Weights of a small image VAE: encoder num experts 32, encoder layers 6.
Rows from expert 11 of block 2 of the encoder, named by matrix and row number. Rows with one number belong to one neuron. Each number is 500 + 40 x the weight over its row's rms, rounded and kept within 0 to 999. All counts start at 0. Numbers have three digits each. After the name is the row's rms in percent of the matrix's.
# up: expert up (encoder.blocks.2.mlp.up, 32x32x160), inputs 80-119
# down: expert down (encoder.blocks.2.mlp.down, 32x160x32, transposed), outputs 80-119
up.0 082:545503550506444429469485509449446503515474484539458523547561506502475550450527474472488489548486556480456504471556417574
down.0 100:451466508491539523558487457555533530488572440533539539477473419498514463499482500541511536547508488481490455513444467474
up.1 058:481517491461498512431484552564489464496480520460513478485519567522402519538541528443486546526513538521513483534513499503
down.1 081:543491556531460493516480459431500494486461482523516561474481443460615460522530494485532494426473516503469554433482461503
up.2 107:526436546524561499525494471477550462515471462502522505547494488451560470507514477497546467376452525437358533490507399513
down.2 109:443435526522560487447472434465543534497473460565461494472427540470556501512501513471477478421506500405411459470451466490
up.3 118:465524457547472485489495551552545495510544512467502475485503500486501464628467486492545539386505489425599452505459568439
down.3 118:489566444505488510495508465452540511527558558352493484461441475546493494458493485498515505464517490421572494522498525512
up.4 076:503534487504474494430509543551475479483492509577487535509486551504475568545466494456516554533457523604516524481546580524
down.4 084:561436462547492475502496445502523449529537463441521465477474506475554520495525488514565473421540485429427487476443494480
up.5 108:550496523489532453495530442522499517480487464531499538465415520504543476663547466494543503475460546406487465511565450511
down.5 111:527516556509508513518518536473498470559449449537515575523625481505525477571498469517413563547442473550446507487555443529
up.6 089:539441582486491521454495471474461547491421538438516404525477544440491558478488523492500507550576523544483470520461517531
down.6 098:492569448526518493588489491495540512544575524555561565533469481492502407479479500496503504516434503527487527491548496478
up.7 054:493514542510541531408522528559480506495445537425517460509490593526442540509561465468525529574526514553517478504455461489
down.7 069:416475493505499469585478456485508503506520522588520551503463478475535441525490507513543445417451501453418507503553540502
up.8 091:467508449439421435464530534471494501506472544457466464517431531499478610470467515499461508558527493495576397482534517527
down.8 090:515475543529530519565459467501522504452481570520579537497529406480564445512520531508521483434441540470426556556489458507
up.9 119:513525502513494463500533444462470510494510497561549437539502504481529521491570468486512488473531510560511467514514433506
down.9 113:517567478567437499531503527502450518489440456430497477516472493477456502486508449471484498551499479447557521518518560498
up.10 123:548538516560498507505500519501509523504380509526526496516536503474472528561482478497504528454515613508351530518541526517
down.10 103:485580568550480505534499523374489508512439560479554513524473475442454536485518480515530498544517588550390519519532458539
up.11 066:497528531500482584457514521611492519477433555512493476543531559492418540475506503498575541524452559562444506499498488470
down.11 081:537479461484480469582505486458500438535550531482560544468464479470515500518549469550483467434518510475511484522545499540
up.12 100:450485417522537526484503557564579519500525510510516475494480505508510459631514539492522557375525521491508447514490521448
down.12 098:523508442519495540498518522464555484515520549412494491418380477536511473525532525459499492477529465532453499508486485556
up.13 067:468447567463488495467441488493555452571492464570479529470513518462534439534441494443483513412506478497426564437508477502
down.13 074:515449463541462526449560555478538503450545452582470516492519592489579464556542568526517495427490453468483504540579566564
up.14 086:578482525516514520490564471556497516459486483484494546498506504499530509557484459503514448464469513490429510567523478546
down.14 074:511570435463491514476450544504468471553479536523482541542478532482551434475505471474426504462517556527506461484531504429
up.15 078:466551390473540522436474476470465425496539512518470556544461555535520469537489513417498507521514459562598535463427600485
down.15 090:469478517456524519393488537527581412455477484485490476468472544509456537510522538421477531498454529443513525507459549491
up.16 103:486547449503484401479519539415489555499532495556485573582504531465556501483489517460531455472479532491477520493575435468
down.16 105:535450614577467530524483481560512479491497510423579478493541499546419462543509525450494509513564487571542525537421522508
up.17 095:447512506521425522478538521542505520477558540540477514414555526522488415420450555482552499514525464419527528484481556516
down.17 096:573516513502467460497493494459540512507472526491567524602480414524498531567531439480536525522441525626460468517486482497
up.18 090:476598542491457544470519559535543494505441531543491535468470549537489534501449477481570541559426513460473473500560471514
down.18 087:559420494513539488543506419455512491511521534471529468501515418463538490543555479531511498389560548537476488483513538546
up.19 149:502581449495568557485513625518478518489477527473498534531508516530418575426557538487551507505521562585459500500499558468
down.19 132:508482535505363508500519414476484502499527508478519502485467497500548480500470486508496497461463521447598480477537521541
up.20 088:445470522440548499476486468429521497524560461540473457550439514484569477414515493459544458423518473545512542471468477461
down.20 087:543587493507507559525545444478480474496481526589509517533525461462449455493507542482551503481479512572471524528578436519
up.21 128:502534469538559495493496521569497482514514485408533480555525492521487527567526422494517525398476501558491517498430507451
down.21 113:497602482528555516525484518474467507533513549328526483572478491530487494473503489510459477460474482620511532514483541483
up.22 066:452538415467503565407487472484475435490519501529486493542472563458498490529518551399564548485487486507589493471431553433
down.22 072:511510457494535582413467508545537496510460498509494512576479527465467405545513493437522440487514516500529518543483540419
up.23 118:541525456526580579507488575524488473496476509476528499463448499501401521554565533479550487487539552594393520494481524494
down.23 108:524595469550501532466496570473504487468497539471537500517526513546403501551577550544504487513540514614486508538502512493
up.24 074:475464391509507557452545545466586514438531542481500492468428522512501481463500546507476561519529515536553522509506658486
down.24 088:490472549507564479589526483465507453498518525451566503466448440494520501452486499502523517446470501518448483546488468474
up.25 097:527516570537503524503487545536527510523432496478531534446526497534481524528499475500491487497470528459435445501553446544
down.25 106:524497571484530548476520506534509478522433442555488544492538510551473521486433431456438531615465481437417437492507456517
up.26 100:510409512501511530498498435628480476504518462482505499379433491480527504526498534473482486537513500522470552518494532522
down.26 098:410552455453463589501514420534456554509508520505490467490479498508518433473497553484464502559534460533629527481520521514
up.27 154:507508457506529523476511444592449517486441493403490439454452530557441562487533402487455531575535506547513546496484547510
down.27 150:529457503491455487523507515435566503511501508567516540505478462496561445510495544525564493438482509419427512528574483535
up.28 081:559493510530541497468578472548466525410544506507556445527525545548488488520497549486549457568512487572450462555470432537
down.28 088:549478507548520484434494568516500485518471473527513544494567494480439566516531553443517547535501520552452507529516587509
up.29 095:511425477476442450518479393561561500519499487500501497444437492528514480519469467485377509461543538505501456495527436539
down.29 099:520450446547493488520494428499503493517529527491468514516484491510542437479548467546322543492524526457602500515526524565
up.30 138:540404474488487432488498492512493497503520465636479523536402498476564578571499470489486526454446545451513481495547564482
down.30 132:520498456461406499523517546435506530499568529564516499597449496527500542525472511516470519543515504573606420506565469507
up.31 103:443443492448485503476492535604513495503540463536476490394457526546525464484504580469480486594494455539555433474504480516
down.31 092:541550569506545469609459455388500494526460536483547524612466485501551520450499465511562502432463528533476511509547430559