From a checkpoint of a small image VAE: decoder activation silu, 30.6 epochs.
Rows from expert 15 of block 4 of the encoder, named by matrix and row number. Rows with one number belong to one neuron. Each number is 128 + 24 x the weight over its row's rms, rounded and kept within 0 to 255. All counts start at 0. Numbers have three digits each. After the name is the row's rms in percent of the matrix's.
# up: expert up (encoder.blocks.4.mlp.up, 32x32x160), inputs 0-159
# down: expert down (encoder.blocks.4.mlp.down, 32x160x32, transposed), outputs 0-159
up.0 045:098093084128122112136134153145135124128175175134120173140122134150157141107156093164121093111111065149143116121154098142110132111160131160121100163111129114099097158136130072122144144178116141154141120110185105158132158106088099124109127111137110123115142129055124151120142135140140154117131096145112187127150100162131171075148131115148150159095139093089144104149114076107127139116104144149114112123126141128145084122112126092110143133102121141127140146159135129154128129110114122
up.1 119:144140114138127113132127109125140108155112178137101112077143181161146094111108144119123113179146114131164161103132127099104108109149126144145166094140119077134129116119134125163135139127122113160122100118147098140161153129125124140168114126144179094137115072107124151076152154125105116100151107150133148131121144097122136119097144115102143116082134149166086131127070123113093104094160120158175136140152126129141106124118176107094119142129132179130093159130123125106181126131083107
up.2 077:135127112111108109065122115193129167155149100096152141128055142100146105110162099131127091079132099146144102148126126155123123130142161110105082149095128100091115120121117102145141113124129129104111110133162100128094092142130143126139128108107190164130118123099134148124130121120127148131121130093113165118123112139074146084152117109148100129125156123143128149150057104132112121112159136119132143124187146143135101117089132104089142151099153155130153142170095107139140136124132110
up.3 105:033154119160125097146128152077110092130140140125189137123147126130127157107143137140104144169124133073121123136150129112147120139124078118107075133141114127133112135131136118119101104149084120104142152146127146126113151154108109126096125076143114120131133114134124090155133099128146102185144136109108124115121130128132118133167140106129167063102145108110146112147101124106134141158132128135136133106175149114183130129119100165151077143147161078134142125153149144098132162135150153
up.4 049:124110084137127156111135123141140101095158160130113128108101122145171120129139114159108099154112083130124089129133105133119125110159162177147115150140097136128115150153117079118150136148129114154151142099189107131118132101116110115122106077104090118127152117062117112132157121137144126117120096087108193166152105167119155067135139087143126151092144100094134115109121090126142143112105126163124107106126149124125073121113121071103123115109128112097172126145137099134144133104132112
up.5 065:142152100152111114128097127105122129145133109136121121116131126126194119098177122131097143123122087152150178152115129104166133136134111116161117111154139109148118134085123106155110129131103107053137108149162143146126109125112110135148116114143171100134101164091118161121160138129078135081121156100129174149103136104175126103142145163128167100077128113135115155101134135164138122129111118129135111120159131134126094171103149133110128137151107070094114194175119137151146148139128139
up.6 100:095131146133116136131070125113099096116127136147165122154167153147162128081143129127146116121140125135169122135164136101137118106135119066109142107170128127113149119123140113098151066107116135103113099145117148121197170125145136124124104124140078172156138112128138077151138146117111100124129162116167130127154138220159098122102107133140162101096135142135102150110165130134150151124120103135099110155099104138119123141106135144158144109128167099106136152131153106141098130158151132
up.7 129:098163136130116157126123122125123091156135156125159120084147154126121147135124137139110103172133128075156140120163096099096128092138093117082114085148153101149129127115124122109139136124150066135134113097135080132143133125119127121123108112141143123147149133131129136130132136120030120145145121166158127127109168169142099131131140090110177129025136136144121132146136115093151139111139116130144135128091115110148124137102136145127118132119085094166091134119146125111164137145171102
up.8 134:096144120080092125136128119169169155126163173128110126155160137120117128137147110127127150148131130097145135173109123086106138097141110073141160092135119112069136117155138125113171150134123145141138129125124117123120151192129128126073111112115087115107143082127129120133119128133098114102123115124143119103105169188115117123095140117129129059109105128137147124113108115087127115128098089136191147126102128118113131150099121135123094165090170070159114107115135144111154139130111120
up.9 067:129110102130116130096118142173134159144163134122139117148068134087148155138152113145123088054125094160145074135140123152108129105155172116097106165082133126090123153118142084131156109141153147111108123113155100144127124135146152123110140131112144145113175143081140116122116107131160151139120159110116166127165108173064156100131110103146107148141154111106154126157094107134113138122133135121100105117154143134153102110102114101132144146117167151094169120173117108166105126122129111
up.10 132:086124124110133148152165130127088085093144221108169117144102137085148155122137140129110141168138126115121145141126139127104116101122115110124121138164140130106171129118123125096132084124133102088127124112127120123104150135126128120052140089140088092143125154135130157187127113117120106136139112093144125107079127158163164130159125106158166121073131132120130117126100140112136132141077122136115089111119133107133129145100085161149131139128145076124150181120147151127151143141107124
up.11 055:126124140105098112064133110184130121148162161103147153123069142107131140105150092137122092095138092141167105136142120168121132136148141106101089137097100095118098120139127102111139120115135121138111132136177101120112132123138148124122145124119145150131135151077152132116111118114122161100128122127103164123116142168091141090155096093179120160112159143109159137123101079125137116105140132118129145096179130122141070132083139094135121146087126132154171158183100122154131156129122110
up.12 126:114114123156131090138083128117108094127135143115147123115151143176123127104141106128132139145137131139119112121180149111143113103144108111112129120159115106094135133148147131109162092129099136109118103137128112130139159138124124124138113131143191147136084137127131168124135144120112122133135130120105128095123136095110150121186121170106163078096137129152100111156089106081064136138150138166123158151140133116167127140089131110117164100123177138134110231158154158130148106131076123
up.13 144:092113123110138143153116129113102126067162185104137130111115129145136174132120104129118160155134136090119102127183127116110154125162117096132127106126118122123132130147128131089172093125155123139126131104119111119112140154127131132045109130131098178126165126133139118160104116126117084111127098130171118089142135155126123134192112094118102070109142131090106105134113099105099136125133120109158147141085122104122133148114094158142122095102102107163141184111167147110140106127090108
up.14 144:096146131116135141118139119096115075048142139100133133132133154150110112152114144130092122183140130100118120106146139093080110063128156149105123126147155147107200122149128122099142097127133119168119134117128117122116134145129130120112134101124084165124096087132139089191111131130111122152107115093131118104148117118085129123125123086115123094123130126114115128110118091092115144109111121145148167122179129110107124106119127099133095153106136148179154139055107122106143139126135098
up.15 057:132128104119137117109115134150120109085161157100131115118078137085177123136145119148111060111145086153150129129120122150098124099150174131096119157120112112116157121124127051137136100127159104126121090134178097136135133105132139131129134120128120097114170120079134093126121125138140129113124150158126179127164111173099143093126120073153134175109173123092127116130108108127135140104123153132080119147153118116138079122112132097111113123110140179112141114127086120144149142175126112
up.16 108:129094087107125117128102111136144135138131161099105126106112158125157105167075101155136121141114122132073132115116152153093124112150145126123124148149088094155167132150126122130164186143138116130162163147149105138121091074100119134138125142070133072124109151128116157146161141152146118102141142106159138119149091160120112119137166086115101111157132124100136087115096116094115082125097127142098085134130141100128115142133183111111140118097107115146111120140132148102183167158121115
up.17 067:140098102110145141126128152146110162063147162094097159126142142108179113116151104164127134132098132125145116140134136142097112078162168087126144148147155101114121159160116109133127080154137114114153127127133098148156137135103101168129151101101092159094119100125086147114139106161110130175101138141180128114121143098104143073117100117127133149086158104151106100115094119137119124137117124145140127134123162091107094137109090151131111113093159160130149160090120161123161152140118093
up.18 112:155150129174128144110121145107125125163111083158164110124123107121121122096125146114145130111125122136089152098074147156162096177116082176110111143156121149156126133103116128162103161126070125086134127153131153142137112107125126119161138136142120086116116122116129143123160124130166125158126163092097127180156112085153124138092140152141156134173109115155126142131139184145150145157138153114086091101141126136135123102168110149107133113163140098082142094156108116141100130135165164
up.19 093:165111114124142154083146123151120127160110149137114122133093121125142114135134114143101120072138110147152102139109103167098100134127150162155122178136114140138084123154131088129164143140164144144114126136157085126118102089129136140144148134131093168121170152106123120164142117125154114141120123076113159169170090180108154089092119132134091194113136120116153137124118089099128175109160119121142118132121152155108104107163148090129143109116104138089156095131138093144094089126124121
up.20 040:118141098138124148122137152153141122096156134109119123151134101135139131120127102129134153149121048131136134125149105098120165136139133126135105135144130134133132123134120054114139134133104128120140139143220107122111131137118122097110118099116090144124114134019144126142129134111122147110119111109120221151126141165127148082129119129170149153085144120100116124110110110133146146129116123124124107106147128120120044125137104098106114118119114085119138155135113120149106144108151129
up.21 079:108148132123097146094147115145126147102134098086109122150103061095106166144129082143140137137114091108109107141149095131122150151119158143141071120138155139151117113134120113107106113116118110099132157101159077117090081133127132103123138111134093164125124165093141122146149116127112147162115156113121159125139132158105130113154097082159142138091119116128089147153143130148134127124127125101099114084089121113146103112131083153134093121121156078185142182144132144129106146113185108
up.22 063:158145108138138149129102146152173120168113115182082133116140125113158143141142104145096094087118093139178135137147073117121122117133164151130124150130149138130091136137135084103154135143167117151134109103168078150112146125105116148140125126122134144120151129082103140139133135151116133142114145148109153147164136177132136082094156170123135205099123106149114139140142116109129154091142117139143132112094150146129084131122154079111173104115113149081125085123151102156098099122119127
up.23 126:160152125132107161122145123168129102160111150139167130129117139130136125138153117123098129115136134094141120144133092136111121138094132138139116139155135157130120127135130115091156090139154136095130124109132086127086077135129131129101155115122113160121115157127118145214148120129105099206126138045140129140123100175126148110094135168123108108106120129160122143138087112064140146115161108133145120120108138127123123128135113133112183128127110083135174139087183131118117104116174129
up.24 111:159167127123129153101094124128122100084110121098146115130106118085166132102152110124127177153132133122153117136122138152153100168121182132141112139162131138146106119150140110096093088127107122094121142149130119133129116166124134123128143147138056098130138088132130074145148122133169100181126189128078125137168134186148088124097118090148149129159128124142124132114095129107130141128111124116097127136158131135140131110165081170131128100137179078143158119148115144127113156137147121
up.25 094:065141133130150127149135119117112125155150181103170126091117205149160121108134136134114097137138132089153112114148159150111121109153099124124115122074089105140137118090168089159107097122131151136104162136133129114152140157127138119085089104162111097132180099131146124124124128124165079169126112147138130136116116144136141112134133105113136122090136138115116123187089122120099157128126117137167108147164124138184125107141114178116095129134131136120110105114141118081133096135081119
up.26 126:120120136125113187087135132173108118096153185111114134151140148174098155092130110126146151150133131069115115137106170134100115138135090146103122126166132105098149122134105123088186094133089105143109116119128105129138161136124115120123122111145077138121129114125136133099126125127109125157141103151099128079175166175101137117151079097157120133102132123121125138152123112098095147113154140120119129100130134112145125129131110151135123095121181107155138193171108144101141142140134071
up.27 113:118124126132133135116085140159135114119175141153162128150134075123124191144128087135137122105126137095131100143114123153135120167132084142093143139095121139136108133106145114128134140132125153127125125122126116129131152131136126111099099183136100118083197116120122087121109118124172143076102149171083117146183154112148090118118085133133123126171113123065138130162175142121135165122106141124087135110130126128146132136153090112160121112130147102114139088164118120166071094137141124
up.28 135:164182120124126132097125116107149090123111071130118117155147119133126088173096157133083135162130115125120134113107123117124118123120173164129151129120167178127168109159129139134098142124117148154124145130139143129105099152138131122167158133096100128091073092124128084175135133142141142163112151107100137150154109083092114124086126152108125122171107118153127157103124098110131133099110112127116155123176134137098118085154143109105119155136139158159142082072089105143114134099159127
up.29 077:099146104159118116151138144115156073174143137166206137106183193115147135140142142157096126135112120094146139126157083105132109157114055128103153113122109148134122150124141120147114112157112147135135118124129121141130143150108102141106120131121137108097152096138106156158129129126106108098108114126097130168112153104129120130113169153118156087130127107161135117144104155109094121130132137162180137115100159116134120116116130160086121150147130100130117072113179127113139074116135156
up.30 090:075127151120127151093133110120139142094135121151112115136118087078131175113137138118140071127151110122132086143141121106170178107148128132129092105108141153114121105115140096091122180096102122142090107121139140109129160131155146110093093131146120130164098116122157177137119162098148158107167113125185141139122151114129139127157091181152133167162087147091104165141144104168149160103122147126129138125129102161146125099093123094122132130134139148129128103115117077107109137103145116
up.31 048:144120083149102127121109129134150122128182140160113128124123107120156128118121113154116141140133030137119130127146110104118132103177136139137122145123100129119126127144146070143128134134108134125122128120227144117114132131135129106131087107114114144121151118036127140140148125130145126116130126126135211156146114142146164086128133139132157141107138108084120094114137104135122126101097117161136126135139135098116056104093125082115104095123154112103131117126124128152129122123105127
down.0 065:145166104131129121192128145082139156122110117150102134160128141168192119170153114146143145141109123126156081129160140106117136091143131109116144086120150149096147133144154152128145105120134139117111124156088121157149145157139115147125120156081076162149070144120155105129068132130127142154112112137141143079132138157147089138100140129122156125180132109151095123119146107161142097118135114137190167126139151120123117135128130134115134136119128168148176172100108142122143171129141115
down.1 111:092116135122118147150141125123103145092139054145156121159135079151105135183127133126149133080132134131114109103136121163142147110120137109154149154093111166139176152111146153125138099118119185100132119132112162112123122141113143131109137153142111148107131169131128106139093100125168164141134130128149124131132101138140145138173112142155084154198115118091115133136170124162163128156099133088072101109096130099136151117168089161147114141135128115092159138103130114138088114109152124
down.2 088:129102119128141140183139124100111069064117166148094141139180097180136109163122142111118146190131134108101145125145154105120127085162128133180170099134134135118153148132148146109119115117136142131133102103119146110161166151123120142106112163149055114114137139150134113121095142130123096101101119173131090122144136120196119139123169131147154120148119141134126137109156129142138120146083095138133111121103131124131146110137112147158120084124094108111144155094144145097105091134112138
down.3 109:103142126152123128124153134082156126102133076147178134119154111124102145086108152128152142121134107137109113128127122115178137149103089093131080137093119143158109135094125132140073091119086165113131130146154189128134097140144098121149134131158149123139130124111136122128139136109172162150107159115123144174104110052122095145170108154153155127148121130156141141164127123140153135113137146118114110097184100128168170120120113157132107142169162136105116133139130116143117136138155181
down.4 067:112129121126107148141111099120125142108157091124112152170207139163121125125126095111093148142110132108146100126150169111122149098150145086134151101114099137089134137149159134129138076143105140160123089136101166127140163153087140129103145181111142161129102143110096149101124107098154157124128112122133158127128177145125126131158123147075132139136121140099103141135114153130119098167090142154189135156129139103109156150164095152155131138085147121140104183103161148137151145119135130
down.5 088:106105140121165136155135144140136099115139133148127134129149136123153123151137079156109124115138071106143135102138069123140127093170171120127126100140137155104123141152123092102132121123143159147123116137190145135150141175121117125136154112107083135109124125091141123132117158095142128131116104142156198151130119155097155073142142134108116154146140126110138144129092116124082142089128134131155131115095130110106042119130098120131129113077150168109124111094164106162117088085116110
down.6 088:155126134143120158136106155166107123158137141116102109136163118149144140110132144156165108105133114111131142150097162125135121139118125109055128135167113105125141107114141089132145102131158153104091114175142111146172145118129108137140106116162102130150121150119098054112115133134137119181104170169139115149162116181125094102098108107144139114076147145122120141103140109103165123129099072142122113109123161104120104144128108092141104107141145095118106135091154149169129151174153160
down.7 135:131134120126113140139137125125113135170108105156104131097151166171126116153121154124123087143111139127143154104137114127115136095085114130091138085123161108153129128067132116115113165117156088128137119100144100116166134115126127116176126113125198135130141137124099140077115141142069175120142119180132149123120156141134117140152152136105139204086127132141097140156181126156150119134152137132137128127093124097132133125105164144140137121154062174126091110120136132107139134151173114
down.8 122:139141140087098124140130116175195185154153136153083152151130157116145103158144144126149150081122120137138151168067105097117150132116116094134188083103124120063134147141114105128139158138124146141134127110109138129120171172139129109114120148118123104101117092113131132096147135115143144112134108162158133136112170124120141125068148136113113079160110144139139134098138152113115103121100107109186118151122126130095142147141142123101096129101166130137099090121108118119154144135102135
down.9 084:124155127150144175188149142076111088071117136135090141129172137179142099159105125142159166185123162091124139124135154122145123077141132094154151091133134092134134091124140163082155104100099123150138129112127144142149154129107136135110139107125114153100081132157123149160134135112111123121156085147127101085112135126182125118124158136119154112130130112115089125118178106143103116148107105149170139141106121105115109120133150147127123111145119141149156140086152135124159137087108122
down.10 128:123110128114095129166151127137078101120140201134152127160117134101128145153137145144126105099129145137115146128098138146153127114107088127079158128154130140119162138105108141143147124133150145086147097123126109123119145105134123126081151095138121078164120162127117189166133119126133135147145101072112121141070105091173180119165142129157153182118146123111146107129130147146136119135102148127109065106098122115128141142120104135154169159136145118090160165112160138152142101143129135
down.11 077:140124142123148116174153140102113112077103129142112151154199116165140114128130147145113140136129120130124145078150177088158140102156144123158159102140105137131168119129146126119114112127110168143114108087102106132128137136161159114112129132099078148132077157148138095137114151165132096133140119149146094081099099153163131143143140093091130132140118130139072122115169167144135144172096111133163102117111119123092165135161083155133132123140120162124140150087146126131153125123085106
down.12 134:136104131134131081173098107125130152164124084147116117112154145182107105135132116122126108105149157168067137102159155131151148093128125138171141109106111103114185128141142144133146153126127153137117119151101132112128152136112118131167149112145210136136076144139150156093122127126102146119120124133141134084111118112104125123152141142090122093144126121146116112136140144169086109139123137127085126158077129113140132134118169124138141099138151177098083189115166164122147133133097125
down.13 118:183142117140115143126132120147113111068132153097161134113110072109139158114148075128135161159114103108125091182139076101115138169152115146115126146124132142128076128130140109147156087114148126099130112114147121137092125134130123140088088129153114148123170123130126150170135136144128049082105104107130149135156132097135111097154097125117132101087140131086136112138110104086122155131146118125154159134138140128142122144096090095138126099110111097142129150135165131137112098094085120
down.14 123:128145123135152116124149139076104103058103109128125104134146138148114106166117153128074127173131118137122127111145126102100095083117177175113151121148170150101190139141141132111122097125129118170124138127123154110133121133128135139151127122126103160118093115130146073161139136115105139144111117115118119107143094066085130116112136128120127108145142112130096131104159109141083125126105135151129174150171137096087129113122136114143113140112124175154136117050079125135133122102139091
down.15 069:092110130135150152146157114116130112125134104169102156137143133122090135137112123097134175144124140091117156161157150077132145127134138117171134099131128104136146140161130165127162107111114115122167117138124152119118140133112121142107152109137089122100121138113165144109106122148107118145134119096161135098096147082144158148158108148131158081151101117138123123119150130151070129138094052085142177112086136177124130134141159170133123137113120072122094173113159145103135115112091166
down.16 102:179107098110111143126090116128136096111119164090121123120058094138150108132079090130137109124152123156112142096089125136120147121136150149169144125130115101151126113136128106138154145113142123123123121149135132119158106099123147120147128125087169080140161160126104118118135129136144120079150138134072154130138086132127130114099183077118107108128121138087122091094080088098120093107121159125081100136164122114140120134121168103118138088115118128145154166161123125126142148127089077
down.17 086:118154140152156102145120112143146153116170099152122097135133123110179095089155098111097103115180143108152158106103090120134115073185166120112175133166178108098153089133142152131129139108102128122086103109152118122138129139160146101131117106167078154153106130124159158120072142115129091162134129137166139136165140142128132135126141113131116097108144119149126165100102167120095132070118134143142134161099148136123117128127130151088141112137155139115095122102150141122142137147117158
down.18 099:111124136104127135148120124153113150108141149128100147126167142174120092166104132122124144105141130113106122134143153109074155076132114100173192121091113141082152101130137153127148121111142096158131106115097130146145146156143121134119104138133133151142111164151126163140110123122073128111135084147148084092122148119110152147161128112123110136107130118109100154103147109178114115134110104139150136150098128103102117152139193138114104146103087175154102165069133124104155098094098099
down.19 097:126127123120126098187094113086104138073151158119117145120161135140132137116133148129135148171108146117120130117154144094141164073155147082122144091131135115103171151110115145106111099142100178140141106106119161125134156185130126132105106146142125137130121108165121153129137138118104139099147111104141135046086157140141129127175130127124161118145120157110089135122134161136140104179102113130104152129115116123123141147107120161139111149104167122161123169104130161097178165115101151
down.20 062:158068122149146123150133156086146110066133114152118144122123149168147115134095104074111138154107121147082085124154114119132127104144091129171148101096141094104158165084123140106170124117117130115112082127115099101135149126131152115170149131154118124114126132118145144136110115134131121107132163167096091120125165118079112130141118106104127112124102114109118127117085136138076146119124161108144194173135155122124122142144150136146119171120119160121115127072134095115138148173117136
down.21 100:101110116083150116183091105113126118103147152121133151140148173155130095140127140117129157142141120111116126102157166117113125070146086107165213111100101112104208114122153131146118114119153147167137128141107136120160150110131138132114115137131150119122140138161138131115093132112114128119115092169162084093113124165152156131124136127105116129161138145117102118118147136137070125128098111147163120176092103145123144138137139119140123138131138141132119140077136140076118112134067119
down.22 071:081119116128159113130101150084135114079131129096136142153149142118111127094111086157141158138100143121124152111148167119117116084162105092154161128104136156096149136150145134103131077156097114119155114131120172153126170153107118112090105118122107123138121123103147122177124154120139091080142056124134122104106137129134114124141112117142121046112140081109118133114102121145115111155091127130130163140105094121141103135121117125128116151095164111157151198117118133103131160129117145
down.23 125:147126133107138139136147115132126162187084088138115110156126107148102092187117132117132125078131132135133148135120124172125151156088138137155120142112118154162169118138151148120157132108180158112115119139126126146086105101136120147160149134105150142134069168129134125135136148118122145178154145091155119138107096111128171130103131184125082153175097138143102147132132152149140154121122112100137122141081121129109151108177143153112164120146068150106122117097139123119116085119143165
down.24 110:144135103133120128099114139137165146144086086156125146132145116118112121117137107124139120123121106131124125133087110144218133175101149136101126145147134158146130120139097107134091147104096164109154148165155148137132094124137134124176151142151142070115139131132128091111156120131161151179105165146093147135166109141146103100092120147136130129193106121133162147114138162123172140132154157131109127132137129127109105089167119166121150098149153118118150051117139114160116151128151115
down.25 097:101112144123156119135139122110109150135154118131149119088132176122160100122127136150132121093129143092140145108108160152162097076172127139111169134104135115135123134106163112159120104111123090124134129161154165167197155141117132151125117139160131122137159098117135157072104146119138092127120081148164127132118115081133139134119115158095111153119146130148162118155123120163112123139136140152171107180074097123156121133157111153130115132114142178090088085128133085091135110114101149
down.26 113:139105123140135139107137147141097126167142126130104129164151143156114135092136098129161125147129122099086138132078112141120115121130101172136126127152105111120141129133119136106163186136102123169099157113112114114138175106113126116163151082159091128139096109127135158062123130123118128139147107167089117118177151177096138115164079116166129150121130112122144167155164130163098149119143142107099115094107122137159150123167140094138132096148182128133135157192099152124141135115138103
down.27 112:098109113131140114169108124132112110123117120133107112138186132161107121162132125129141111099120154140081151104118160159134121110127118110165173126068132139136176131108146187142128139125135154150124121143092164111161099114149119113118143176107141130103114164175150097098109147118133174109133146152134098105124143095133150155139127149117105164190135142099122128138186164204129102145098153118104138134100130115136153133162126132161124140140083157115095129127121129140120095116157151
down.28 111:120108125143141148179122120156102174155125168118109123112135143158118145130115133138146110101120142110129131110139154145123138149128077086160140122110100099117140124102133157126153147119134121110116143111102116158161136120149102126104077114130169129150156155148116165081112099121110122100179105153167110108074152149149168162179112137131141121118150144110099129157144148149134106137134133121127098131062143148159125152111127144145152120125115096106105194208158127125147093140098143
down.29 084:113129146091172162167143127113112156138110084122155138120140152135162153143130123117094165124149164110098122149158136128160150151128125117172124131114128161139128120122139168071127129148110144161134105136127159134085168156138137137123144143148130143091106124162161164149106126123159153101134106134110118117090158123127118112147130171137124220196121144122114144156122154157113128129116133132145154098104101098137143129147134190117150046121154159135121120125150143104117122139116113
down.30 096:098144163102146162146150116122110130131144088147139122173178139115116156142147117125122145139090120094143126137172115106177146164142140110143105141101137144101141136126148130085101098118118137142124139096096162134105146176124141121100122126161132172150101140123134138156094101112118163154148114139148110113105189119117131163155082166133138136143114116138104177127167130186138170135161123096147189086120105148127134109107080162104136098139141111141121128135134134164095137106158105
down.31 054:116132079160109129116119090085108102111152098128122136104158130100157156156137122144085146150120099144127122155200149073140096149136139126104150139127140128107151115171132132092140118118148148125131156092113165132097117126156152157095159110140101110123098173112143142088101111127113117108112132182091147136118092117107104079132123126125114114121103141117142189091126148124148132182099115146133155115113105117133118157123086171146098108126102150121107172123133096117127087156113142